{"dataset": "synthesized solo parts of chorales (CocoChorales)", "train_examples": 39062, "encoder_norm": "batchnorm", "encoder_activation": "mish", "encoder_wave_channels": 128, "encoder_widths": [128, 192, 288], "fusion": "prefix", "decoder_norm_position": "pre", "decoder_connector": "linear", "decoder_tie_embeddings": true, "beta1": 0.9, "beta2": 0.999, "eps": 1e-08, "final_lr_fraction": 0.1, "warmup_steps": 80}
Rows from block 2 of the audio encoder of a small audio captioner, named by matrix and row number. Each number is 500 + 50 x the weight over its row's rms, rounded and kept within 0 to 999. All counts start at 0. Numbers have three digits each.
After each channel's rows are labels from the 100 clips, of 14976, where the channel reaches its highest value: "peak on" is the class under the peak. Only what is clearly more common there than usual is listed. The data: synthesized solo parts of chorales (CocoChorales).
# conv: width-3 conv (encoder.blocks.2.conv.weight, 192x192x3, each kernel summed), inputs 0-191

conv.2:500563534500500500500366563602500500500500456536399500500461500454518500452458462421395541500500500392500555500500447500387500500536500549536500457563518558469500500496546587509562500541451500500500446489500446504456562414539500432500500572527500466491500536500457569376500551459445500564457500500412500500608538551452500581537467460387500500500500450426421500597467500457500500500500483500548463580500552534500500466500502500432560500443500450542425500419545498500460518500457500446500331439599622500385547513500553554442500551569471463440429535628465500500500588445566425539
peak on: G#3

conv.65:460462394424500466523500453500326523552420496610364541500500500530445420570500444500577552500419468500452614540500500500500461507563421436500464500413445621500500538537500453575493553500510440434500500463587500426458500549504561534540500549540488461457467388500500500500460500527500352500459535500500514538451551500500500500500530464447505500465513500460500500575607540500453552403500539593495519459500624500465545511556466500500540525551533385469546500500500444548500393470500500500396524500524500440565424444573464582500623534529500461500500469466502546450556500500500500541
peak on: D4

conv.91:550500399500465665500559500512555438473500500407500500500396450398500541500581500462467554500550454535625501500545558500431550396564500500500533529458500452469464501500459500616550561500545500500549557500500590547500539534438500535461444405500458462575576500429500420478445538500533390554500500508463457597497500500500544500485486500500550500500436549560534450423595500555541556448500504500500543500500450432416540500449452500545500500537535447458455450342675500500464482460566574505500578500500544579463488500500594532500561574500445500500500500500447465589523500451505457500
peak on: A3

conv.117:535500384549498500500500455546500457500442500467403506529388538500570450583464500537462509559500500500564395537577555384500580546460500535500452500464457546426500500531499500416436458500450556580500537500500500431500459532500658538450538500458510447565591589426500593444500561500572413453500500500500500500500500641550479462539465500500575537545462537610443500461541364460546500464439500500500558463500436463653500542500500525500500500500546429507570426479536451500452440462500540544538500500602469437611454500543500500500416426453466500500500466463459500450563500500465459457
peak on: E4

conv.146:590500452398500535544442448632500500500500547588500394500487500500500588462500500450500452457488513519500446500508453500633500545500500458500508500438347500462500491500499546500525587500605450500445500500537500456500500554500610424500500500540500556545465457476500500500455500435461506500564500553496454614568500625500449453438533536566500557501607548500500500454452424459503539454500541500504419500577535426458548500500539541450500549463543551461449445456544500423563458500500492500449500590546500559500456500580452500405538449435441547545500649426462492411623419450569500500
peak on: G#4; C#4

conv.177:575500553460458458500500585500500430446550500570351500445500500562500534455460561500540500538423533500500545458438500442449383536500598500500547500584500500500524423458537542608486446500500537532463443500454454471500500394534536500583517555533535467500543534641500500557543500464534509500386465500478500437567539412453500540558466500535500500564539455500483450459465539555581459439441500500460402500566421542541467500383566560592534500500500453403463506500500500500500503452527500500542552448500500469405462500537500500485507440585500500630432343500438541570455533455459591538
peak on: G#3

conv.175:559500544500500500563500500562555500437552500500544500456500500450500500433558500500532390500586449500556551388436446500500410440550500403454435500579450458542500518444538500417460462541447543540541500609547500446514508500450630500500558500589459500506321500605500500500539444423515534417437518500417561500563500500500500440436500453454557558571500541500549459500425555561500444500568566500553503423541535420457500385500500476454500500500581451446500500562511446517533582500540500500500501500500500500539401505500625539500510596550500552500562409386500500500551448500500500574
peak on: A#4

conv.144:438451584500469455500500500486457500500461546518463453459557500570457444500500405500540434553545469514500529500564432500546549451500538500445462559468547430500500430629500454464500500500546500500454602500500551500468461467541467561544454500500492536509465416501433449395474500542468405544595578500456545500500500459446537556453541500360449405390455549482559552500413500534505500461464464500454462472565500533460555545565458482500376444500392422552465468500620500500500588500500557538542542433460500457500410500450567493537366426437549466506567500464500500400564448500406453444
peak on: D4

conv.56:500538582547500542500500547454500500500500412462500435472545538467562500380500588500414500467644534627464436500500473496544451442500500539464406500401408448500549574534454500454500500500590500543500500462539573500471464500500442543454386577392512539553420500614539500456428519513500603500449500500470561499500531517500547507469503500500500538417500564500500587383549544500553412490457500514581512442500460500466587500409444549537500468470417467462535532546500431500496500616470549551459462459558596459500544545590536532502447594412533482542545465500442441500500562536454500500
peak on: D3; D4

conv.5:523572564500540563542440500413544536500500531500487335407382522608558466500500500405541539500500500465561336500464434466544545500547550591500462541500518500607562500500532500500500500433500556560468460466500544500500472538499485539493449499500460446577451497596456500443503449531500500467561527452459500449543400500444500500500464492537500500449531500500500519538573500500499537500562551500590461476500596584444500500500455387576500430569500449481418456500451500500511460500545463491583500500500549464500500427545569500397459454500500528401496445465500500500539500451276463568
peak on: G#3

conv.8:557500582500500500505500500548498500500500500563461500583538500508500513540402500567470500500557500510500500604560514500467542500449489500500545500532500500597500500385500500508549570500461500439431500571500533373500533670560598440500552500543551480500502406449508500554441455571509536500500500500550453486515569564524345513622500500500537500543500500426500465500500465547500580500500373483500500500486500500407461450456580433532562447646460500539500459500553539460550540553500384500461462500420500500500500500457500500500542500405535547552562596580610538550507562379549416500
peak on: G#4

conv.40:554541541500626500440560564531537527557542531500449502540500629407537551500469500449385538467535447500539500500608500562511533500574561533550500535463541482449500544458550500404615500419500468500533572467418558463500547500500500500500464500500500500530546500500500454553543410459476500449458454560553459480500574542628492595578564500537530500404563553461641500464500500500500533500500500533443500552419597467500559589453500469607500458458500467500574500500617433537562466500449548565418465563403561500554500500574500500549500520536500487470409464500500500543500500463538367500
peak on: D4

conv.125:539474500500500447588511500500500617419540557547463552500460463462500606471567500546452511500465500467398443598500500432408565436500536538551500500500422500422500500500500427500402500500545479433454537541464500550460577500457500368559500498541553442500578506472462542500620449500456500561593500547548500464439500591500500403500446500500500515500500500557500500456537500529500447451500500500542541500468540545447506563500534465666500540500552500571550573315500467458545500500450500553349500570500596500532414465500500500500500373532449550491499459545500500500577449558500467500
peak on: D3; G4

conv.77:540462471618478539417543463536500441500500544632500541468592464546569500500416389529380533500500421500547546473575500553539463567618602644426533500500500491465434500500500596537601475510600557467552461543500568500534567503591500413567414438589472553538584500500463500500538456566500463532500529500436595545500550554481530460500500547464537537500500539500543585443500430469500500555470413594533466535453569500547495439500456540551532541500442443468500500554500548496500500500500500439495500502448531533384500500500598432500439534566500536500466500500500542500470529531549581462
peak on: G3

conv.108:500422486500553569466500561460500392545500500500520378500532506613462545514500587448496500467450443500500443492500537558417501454412448453457568500500401442537371439466500461460453545500417467540518500500486508451493428500573558500497606447546454500461541561500543467500500500324537452531450540500452453468500500464500404500552458574500423540456538500500500535464497565500500395616500571426553500557580633543483450441500620545454500500500500553500500465500500382458500455458500444558554538439498537542437393485541500551456500467500550428500495500500541552445435500545503500462
peak on: G5

conv.78:596500539399500436531393500546500574549452500406444540491423500565533431499505533545500500608555500503528500459500563451500458500402443500447459500580585500609567500500500587407556500500537500458425532624500500469458500501500386427447500454469438500563603500529500500500500538576555557397500500624500500547578500451500500454500443500463536500433500549500442500562579479500431500424500521500434507503537500500466546500500547449546500399447500500463446612552432500552500500500500532596506532446597464500500477500414380554500488500597436532477499455552465413542460435500500500549
peak on: D3

conv.121:532538500484536458608512429489580542475459613500500452500500454451500500531500500547455560500500500500535603500500500500553500446598481500500425346521500500365512482500664547500534500547500483410463522500396500500551547467459553557576539534539481500500536452465452500409500512535500500482550622500500439568546500418500453466547459444500500534545449456500536500500433577500500446395447500536491553462536555516500567580504500479478533500393543461447500461446457500497500448451339500500553500500461396500572545418500389500500567500500429534500500500549500558479500539500607500368
peak on: G3

conv.83:500615500500500500500451335552593543595413499554500561383500462500447448444500500500500459500500582500500455469569511500505498500390500450546480449500563462588458500500500500425500594500500404513500500500413437433354539501500503548500451456500467501500433547500500454469631450544500500500450465452463500539400500470460500500434541500500500464441571500449478507500449610519500441485500540497500613552500540565500500457500557500500547550500441375500438500401500616546470500445455533431500428456500420500500544594488500500459535551544500500564441604451500500500500417500504615490
peak on: F#5; B3

conv.110:498456589569465553500447445500434518536500459430500485500456426468587453544452500459455500460500436417538463577500547560500500521500448557500545397433500500549500542468500500500581457465500450432418520545362539505447500500538625579500552455525542500579500500543500500500571449500549499447556466500500500553569496504612561500500500500435546554565467500543558452537500513545500500500500598548500541500500416500500391454487500643549411545500500571617500467538499500560500596500461383500452546456488500493500435487569500455464563537500396558500359492500500546408614584500500500500
peak on: G#4

conv.174:572459457531406522495435476432500457500500500500406500415465601456548466500500500541443580545463551500466666359533567500581500376455466530462510604500385459538458555545500534500410454500541500500500489495500503546536455439500500584443464405462500464551532554535411500543622500542500537556588500587535440470556471500500499500535444442602488428500535500470537480460500545461542500500469465500415463581465557500500544532397500500500500461500500542532495454496461464500562426446534491446356500500405464544553500587500500500401568500500438500587537500499470447500500500537531500446
peak on: G#3; F5

conv.182:500500470462548500422456430500614500607500500539500558455500530500591482500500606523377527500578534500464606500536461386500556462504500548500449466590624497535500500500500518485419463586415400458532500572500545500541500604468538438512500500500550500640500500532500467544454500464422500500541542592544501500541500556552390556427590486564500569500445554500500500451500460500573444507500500500580467548500562500500500424583500445577547487532500495500554500567588500552500395606563500550536542446500557500544500558540500447566500500533604585439500500500500465500587482530545538548
peak on: C#4

conv.34:543548516395500553549500445565500500460502500546405546500443567500551541420395429583430436564473461559395463500579558500434447500492507415399401428504541587500500495447490500442503500500547500503500455573445545570500395416442556500427450455500575500375500546461441586636570500500501500545500500545436500500500477589500500539500500500502538500405597500500539500500453500525552559500542500427500456446567500448500500500452402501500500500620504500455546465500607561540500500423500571541453507500427500500500565500438540502500500461580562500500497500560600500500538468601484500555
peak on: C4; G#4

conv.160:466500500521547500500460500500420533500561451581554617555439452417530536500423500500408500452511463462381500500464424556500500413578441500574520545593545545423515461500500500562591499500475578500445500464401500500500500595488449534500497547500500539500500500554434533454566500455458560539457385445601536500568500581554554419558465555411458500390483555500500535500419453500544500500581500500396549624621552500500585459500500500468559500577500461506444500489553500579462463540535500500500537500549428500500500500435534500401517449416457500465500542451472449454413500412442463459
peak on: G#3; G#4

conv.43:462500489591463500601500407464586534418617500547500513500565419500500500500500499500500430538599623500446500588446390451507458500464452500384540454565500432542502568500615481405540500500500500500501500481500456467534416464552394441545500500500452438563424452514464449463550500443563459446447461462500594545459521500553545500499500500497500597461429500500500500430500500539467415500500500500538500395455608532535454599500500452500562449500478599500535520394433500548508500500500591475538500538500500574413452500539500549500500534547500538563497459443414500558452367500559540464
peak on: A#4

conv.81:517458500553547532461500500416399494397465500554463550557500549552547460500433500500424451451596539500500500459500500500500554393500500500500379548468500561539540500500500558584543463500500628444537402629500508566540446500500500554460500500565416500500406500427402463592545500500443545437421500455467500456415525500403562399563557394495433535551589556465500499445606550466538538500500412500500490500398463500500551500454500541565500542400447500449500459539500574583500444455500553500500462500500537576538545500564500566363504500510438463533500458500500467500500536521500500472
peak on: G#3

conv.156:500500500547464440576600540549500564465534441574500470500454500500465500500412573455500469541500500486569443500449500551457500573491406500500395457441577590500542392537463446500459427440500500500554500500441500500444458545442433500500500451463476559469442484459500500500500500616547492456500410500547482606623414565500545500500500500500520500500550379605500541500533542554539508500500348500500500500500575478427409500442468452542509539500500500500500500535607500537500500500500462575500456545500598426500500551500625567464458540500500430500464571552500600433500675463500443482
peak on: G5; G#4

conv.73:500400552412539502500577500500420492461453500543500535454547500462458500544500515540417492500500464459500500538438500443537508455500500463500443457500500505500511500500500463500451465353500500460535413441457560500500432429496431465529576526500552445436555500500473431500570540437463458500557602500500443382615500560500500588497500500446500420447500509500436500500545450463559500459500529539500455552536394500572568500548500337500443500545500535500541500651454500583510545500556500404500500459635536468467537536536568500372560500500459538403500593413500463500390586500500461500
peak on: G4

conv.123:552500590540500500500622404500500500503424431500584500463554421562448500500535538543500488500500500576413500500573500595500500500540452547550446421456460508388562500500460485500500500382585452461500500500500544449500573593500500453605500500572560458561565484435451447537428432462544551520449500500500457453553500555500458500591457530430544451397517556500550567469460576500546500422455514571595500500500504635562500552570535500651565421500448574571540545541507558550552500500500538546553500500484500470500533464500500563500451436419404555557445485547533500560500541522500500500
peak on: D3; D#3

conv.137:537642500500451492500500500457367520500503538500568500545410561458500473500543457568496534559500500408480557551561539625537463444540500500461395500452443458500500545520500500428363401500454500500550500455500443500500428500500550439500503500500518452464539453457601542500389510404514541562547398590500500500500567443487423500500500432492500500500618549500500550500500500453607564500542601500453565500427468451424500547500439500448439444533543458574585500546452467433415557512442500500500500587536421450500500554541463500512550462500500463500500537565500589500630500509460500435
peak on: G#4

conv.23:500500596445555414455466483440461500588500574500514465461541447461480450500472500500435500518500503500481578500567366571500500536500537532500463459500500405500500500457500500500452536556495500547526460571500500581552371500500544575500500558500546495500446500500500510456500500438360572521460410491591546510533576504555460500422441500410500500566500549500542559500541500459564500466500500500449459551500432500500500500500535500500547402500450440500500500493560540416500369549454461445597609500605539457487500500463500443612602646500500447580546500680500563486500425500505500500
peak on: G#4; C#5

conv.42:545456406556437441500505500500483654550463500502544380500500417500500500499432500462500463500441500416609457429452500451500399444500500500569444500443501482500462443501500500441541500535458500500442500500500454500500500331496500437452500558561544500500465615573596516504436552500500500530500500500500469500552500436546412500500500543551500610404472560500444500461500408469455500605580542446447549427500500548545500500500496558466500501464500500571500490575501459440500500474460402646570500462500432500500482417500500500462545500448497587546500500500537500625500500379547625500
peak on: E4

conv.64:613490500500500500466556500447468541500452500501432410500500536557448469537510539409500429457500533500530457565535457655500589454500640440500540544486500624619591581500467533405465490500541544500596533537450439500500460541500443365558500542500500412375445533500551542553500466500453548495544580625495500552500500447407500500500500507503500462500437500592398441500551557460500466502437500495545440500488503468500466547544500364500463545500490459500464500500459500500464543398500500500461500419546455500500487552544500467539496500500549437500547454499369439500500457446500500591
peak on: D4

conv.183:543588559448500559374500452443464387500500535500669500530500538500554629500532557469500443448500547500581500570456474429512446500500500541538532549595491425555424462500500500432500420533447500544538573574460500500500545440460528493500386500464500546545500462500458546631547405442500500500532500540499500455533500430500500500536530398356583445500500468451500436500464347500500624539475548452549428480500500534460462459530500542551541500453532500463458500471500500550514452468465504500456399500538458527500537468570500500560500500496468500500455533419596450518412500442551438463
peak on: G4; F#5

conv.7:500366500500506515445500500462500500444583549467500438612500549500500500462500465500504422536640450500500463510500366500610454500398413500435536465534554587500500549493500575568462437500500433578500458552500413500500500573543500500627432500500562603479508503585500584570417500553541552535543541538500546389500536407432500417500500452454500627443535500462500500383538500453500391500463500500540485500500542469500448500456500500464551500500500500500500403539500500500455432534558500454500449500544500500500500417602402451467397500500468453490500500465552500468566454539493416500
peak on: C#4

conv.47:500500402372444501463500551476569439500489500500467465332452466535536522500586469462564540451543538433500466500524538500463500500545528500451500543500388500612500504536500500500469531545536500451500500500500464476423548468458500500500433545453508462500443575422532546539442500464500444500500500500412465549443440549558532500500440500500543621500471423500413500500420500548532587519500500462474500390500466500595467481546396437565500543571500500585414500584535602433468455580547452413500546500505500584451421500500559562543562500439532389500500500423434500466385541455409447460
peak on: D4

conv.147:457459482429560428554548500500441589443500441371578500436558573500540446500612611439581500500500454401548458500500505500500424500500440500449546500500462443500579474541541496500599447548441494572500370500456580500500435448516500500543500496548456591415500451447494500500500471457500581500445500500500500619500454432507558641448561500541500500500512500558540541458500500500500433518357477500500500559438457500500539500451563445456500500568500500368568500515451500500408564500461562448500435435555500494500500500559440500500554554390500402430500500555500439444500497500480500561
peak on: F#4; F#3

conv.87:453495548604500461505447459500500500456500500483538465549545573441467500500500531449459427500581451500567538539500437463500553551566576449449500457500376500500455500500598500500557535497439580563436500500542555500500464500566500498450536500500487483408420464449438460500414653500518562448602385500422500488552500391531378562500500500432463500539511500553500545457463500391535535500453371500403539500500500432545500514500444511500500500562500500562500443500500500554500436558500427467500602500500558641500541431513437559500455562500501486632500500458430538558453562563500564500
peak on: E4

conv.101:565544500549467559555563548539500500500500439565500500393445500561569533560459500561500500462651500494485500405500412376548533581575456447338540564500350500500405432435447553500386382396500462500531500463450462500500500500500551500534500500542378500500500500540450500500500500500500447500439500444532555454500395500461542500500451546547429542480549443600500500431500500465548469554500457458500454451464500491500544500500498500457462482500542552500455500545609539505450500583454500446522467500500445534539597460500547500500500541455500521500496500500500446491327460549449463469
peak on: C4; A#4

conv.50:500471500440599500550497583500619500462540457469486562500567515500504540500500574541431548500596500500491500491577500463500567534500461533424500465472535426500462433452543567380442500500616445500451500500585500531500607500487452511487500566535574534472411535500406360617433500463420461463500540419409558500500500463500500500466500500500462447455446650497559525497534500522471500538500540500464500500613500500588427458456521532453534542456450449533477535463496553500500500500414500468465462467500458449495500500558631500398530593571465500452500543568500550456538546542428629497
peak on: F#4; F#5

conv.39:549438455548614500473365441549500500504544579476500536500570531609452500469500535469440500500455500544404500500543500500499459442438421470500402536500458468500539500510449500500500500463466500465452500559500542500406538556408558500500500500500539500587500471542500534500544403500555395549535544465393470581556407500500467480471581426487539536436500500500500485500479500586539500470571500373500608500578459500500538445566500435552532500571398529500500530466496500537471556537554447416500458500557500500500384583500592500568500620460424500452377425542533462443533412495500431535
peak on: D4

conv.179:500506547535544457437500457437468564500593447500598599500560500500500465500553500541460503602546492463500535447456545500431485418458451500500609456541500500576500518490500455459534454500500543397564500553453500457554561500500500500500545453500464398551548570432598432478536500424434500500500456546423500500417467532500437420500500546452453557533571626500586500498544537500528537461368500553500537500500454407579458544455500454501553500540500453633534457500683524454577436500550459449467547454441500542582537500500500462500500500357500599500461500551496500459511500535500545536
peak on: D3; F#3

conv.153:500500500543466437500454500453424502436500500457454500452500500439562500446500545488549438459444500507474528589527513500377567500539500546500500546528500432500500500395444500500582500541500500434610500447554572500500590560548672500442387539458461500413500550500583500539532400561452500577462500500465530562460500581466550437500551510393500500500500544419500534588566402545500560566544585446556549538524500555500457539598434468546535545452417539414500485500538464500634500486500470500500500500500614500406500469500461389500500428500540468507565508598566497500456500534479500533
peak on: C4

conv.112:500416500458535500492544618500451500500496447462583498647573498420456556560500500546500547500541535500458572425474430500500449451500555547500424544543339500533607582547547566405499500543500500540380500500531486439500500500500367500571452500452551545419461549500455422556528471615500552457542553472513454504545455442588500436500540500553427500445570515452451543500596455465490535526565518500550411500500500500556498500441468500447520500500440543539539500550410500500500500439551500483530500500488595500434406537545539427449500552460500500565500500425566500500459436500592427439
peak on: F#4

conv.134:468500500537500500412500500470540439544459540500500565386578500581438451500532500500466566500541561565451500399577452500456500550500531456536556497500412500500500453557440539404534349403552550500440545453549379386500547500426432554500461620600566459588400544500536448500426536549542500497500555537389510436503546500544542622500420535405500541454489500501500518500500529500452425539500457500519443500444500500500445467432452583549460456500605500500500500440500544454539453500500432500535500571500500500505530500448500449547500464500431545494500500398467500561539538500549594441
peak on: G5

conv.70:620476500500500500500416500589402442539615555459500500502475456462458500500452461519421500541451542500503473500500500536537493557500500543482500500480614590452464500500570449615574500348539458500520445500583535500350500500443450500500500500443504500500500414542500500458556557375543452568601460500500441543543500500461500516500500494566480509466500530560453568537463393577500527469500464500538419500500420462460500500543578500500500548558452433534500401594543590500496500535500422457500581500457571465464524395454500510578500454446430450463534500552502473376500451500500386479
peak on: A3; G#4

conv.161:500539468543500500500440474582453584500500500540460541500491454421539445505500429500465500536567465492500423445500500500500513413468444403522457467606474500423500500500500500532546467500585537542500536554500560500626551500552500542578500500500500440547502554566500500500442335500560443500614397511599442419543500459444500461500500500502500570500466660488500554458551460511544500463515464500565538500500469500500362462481500585500551589500500413500427365500500500554530552501500500466470586543436533500545500402500418541576438500536500578534447538500500535466464541407579547403
peak on: G3

conv.72:545466457528500423457500555526500532541537440557500462468500500592500538531500371500610500500611485466455461500500500432434548500436607500500557448652466569500500500461494500530467384534529567411551454548306450448554549500463500468656419470500453468494543551555465459529542549500491500466437462500532410463544490500500536517508468549472581529500423500500449468500500554500530500546594500409500551531545500500538469500500536442600558500544433500594500544500544500459458583441460460532598561462551500450500400500500500595500500538473475471427500532553500533547465453447533475511
peak on: D4; D3

conv.166:500417616500500463508550500500427452553424500500437500455631457500537540463584500456500500500450500411542500506561461504500465549540532532428500500422500500500557500500557547456500464615500500463449543613500536500542458457464382500461532500465500500534500582500500474458543448383545462446462466536500442500500569500546374458500500413409455500418545469576559548500538500500529464435462548470543546500574500583539557567572500450561500355410340455539488538581500428595500500533500500431516500500439548493500372613555500487566457500493489500500530500463500500456500500511445504460
peak on: A3; D4

conv.119:555466500500500500500500500500500441577557500540445456500554549562583543500403538500452539455500500500579578410555555604544500460500463662500604500488500500438594500463543540450337500500449500503556500635571484500458558468500434441500500500500556500500500556500424500500500549461546558500500363550545500500455456405537443436452500453500572500500500500378500453501500463454543566394557460610509623500417493475500544500458500514538392500441500390452433500458547558500466563500568449491478500453500492459500500577443500537460536500531500500500452424500500455500439529447556494500
peak on: F#4

conv.15:543460500500556500500500535500456500556460504458582653366538500445500500543464537500500535500421500422539500457564450505560371443537454514489500459500500542646500570500548500507500538372441500378436500543450461460471610500461434579493500508433579402500500500575463594437500535533542500432596500451560500500500548500500500500623443459463500500533465551448565354544537504516536537500456500500500500500500463447500450447427500500601463522455500495500504500500500457549572500500393534461480566500500533403500389536473531421500550508500503500480500500530418464500603500500434454448
peak on: F#5; A3

conv.54:500404500480559451500500500492640567450560542586546460500547515371606446430432500511557500451539475500534545500500432550574500373565436556454559500551500562453564500500489611542556500548500500433500448500500498500500500585500500500500453500536500465438500500441434446510450418537567500508500460418479500500438531574472541544539538585500449441423548415582494500500500500500550500498540500500556582563577500395522455452547452506568548446458478500500500431456500533500515495553455438551474500441500500593572431569500567500382500500500498542500549500543500500500590401562567657500
peak on: A3

conv.116:500539467433500505543576512500415456557500583543546468504539459500454559531500373447371500584500500611478455564528591464500480500459500546463639500452500500574500500556431500500575479434535392500500500552500534461500571500500465556468437567500500454500542549500458462445441494437552425500500533466401474500537505540500441500500571458547534458500595554385454432457500556463455534469500500437431500510448500541472505499630550500466442441623437550544500350500534500419462536493500500496500511535500451579500452463500500500500530535467500348542500500636537549500571500500458500492
peak on: G4; G5

conv.173:552537369612421456368496404439533424531436500534500455603397450546469545500535595456541580411453439573470500500537571500585500425541472541500500544500554585500500500500568459500571464500500494539417591500535471497463500500550541557502462500463557397500530541491542541500466433500463500466500532500438463467444384530499411406500500452551437530556500500484442475548500570500500547547500446533608417454372500500500421500564500455500543556536537540462483534500500500500500500500500500446447567500536470500500540500616582449504436480500448452529500423500441545500606453500562500427
peak on: E4; D3

conv.157:494671543457500452455500555436500578549548555461416530500450451433515500477500447459500476510426630500402504555500478500500500565416500500467500548553468500455560556562365500464500500422500432554459395500556536430449425470549500500534467593500468500500500453500447500507500550466457459500544589494470457449429500509573441526464500566464500525500500561500551500567498454457421500573521523413463577563429500500500500455381442457604551460413549489500500430500542502572598500500500500380453441552604406427455500445500426531500422500500500497462500500500553523451466428471453500463
peak on: D3

conv.185:500545500463446500549500500439500500475434500551592469394559446536500500500458450565471500500500500362354457500449567561465500500500528540500479466440537452500500507449486468471592500500531606545470580411535500517458500394500500500557500423500500443562500418468614500403468589447500500500563551436500500608500470500390500568500641461509392500449500500427463500500445500394443463444500450500563446500391455500458541500581500465455500584438459500540585465508537550500500500500458452426450397500579449598554435414500500557530500412500500500500500500500469500500435502537479500497
peak on: G4; A#3

conv.75:500598521430452556500475443352536500451552414460500459544458436564500493450453462386500525559395406578631563500497500431463500446500500500432533500500500500606455446456556447414500500486464452500428500545500465500503455500500450462442466500500416453548500541471500609500464572500495409500569530549545603544608500547491450569541449500465410544456500570500500500403553500454500546487533462500500500396444463533546466452500500500500500552500463584466500427500500560535454446530363500572500576573500541460464540456459500483466505548500500464487585574500537561573566500505421500575
peak on: E4

conv.49:500544452500445500398500553540532438500500536500500405490491536500377567375500457500540561500500532442591552500559543544548604500538577536500403500456465532577435544561447392450487500500500572536597565558432557592500414569500467449467448500423495500393500537498440559500500500569568464500500438500466500485500500500500457500500506500500537500551402459534442580444389500487500463500500500623500500500424556409550573542433534428489532440393500500580576448539500441500494500500500457506422500500466500579545500611555500539511457500505539539500452464565440548567549549597500500474
peak on: G4; C#4

conv.165:500500545454537531513438500542500467535425500455468538500545558500569451457549500548500606463470532555451500454500391500583547513505619466500465559604494468427500500534659584550544467550500445537458495441494545500500468535455466608500500500500451500430546500500472500459574500562595459555541500543536467500500500548396500525534576515500500500505500500409550464587454470458500412635500470428412462425533440428514537500501500382588500436500530500500394500444549543450545604527471442456434491500560577534500461390500560459500440501495446454500537402456557552449558500499544433500
peak on: G#4

conv.102:455500585500500432493500568517500448500556500346430558556430500456553594500584413500444454500446519409386569500500567500542500500557576500557500381500453500560563607549575553500500500434475500550500550622500500511566500548460434500520546549569500500495384584608500425500446500448564536449542500542500412500500500554500463547541439500500455520427500421500500447561500500500500557596521546560424423442611556500438457453464500417500553500500452391543464459500452500500571545576479550448500432500555534439500456518432446540500500543457462548500500500514507542500511545500500476460
peak on: G#4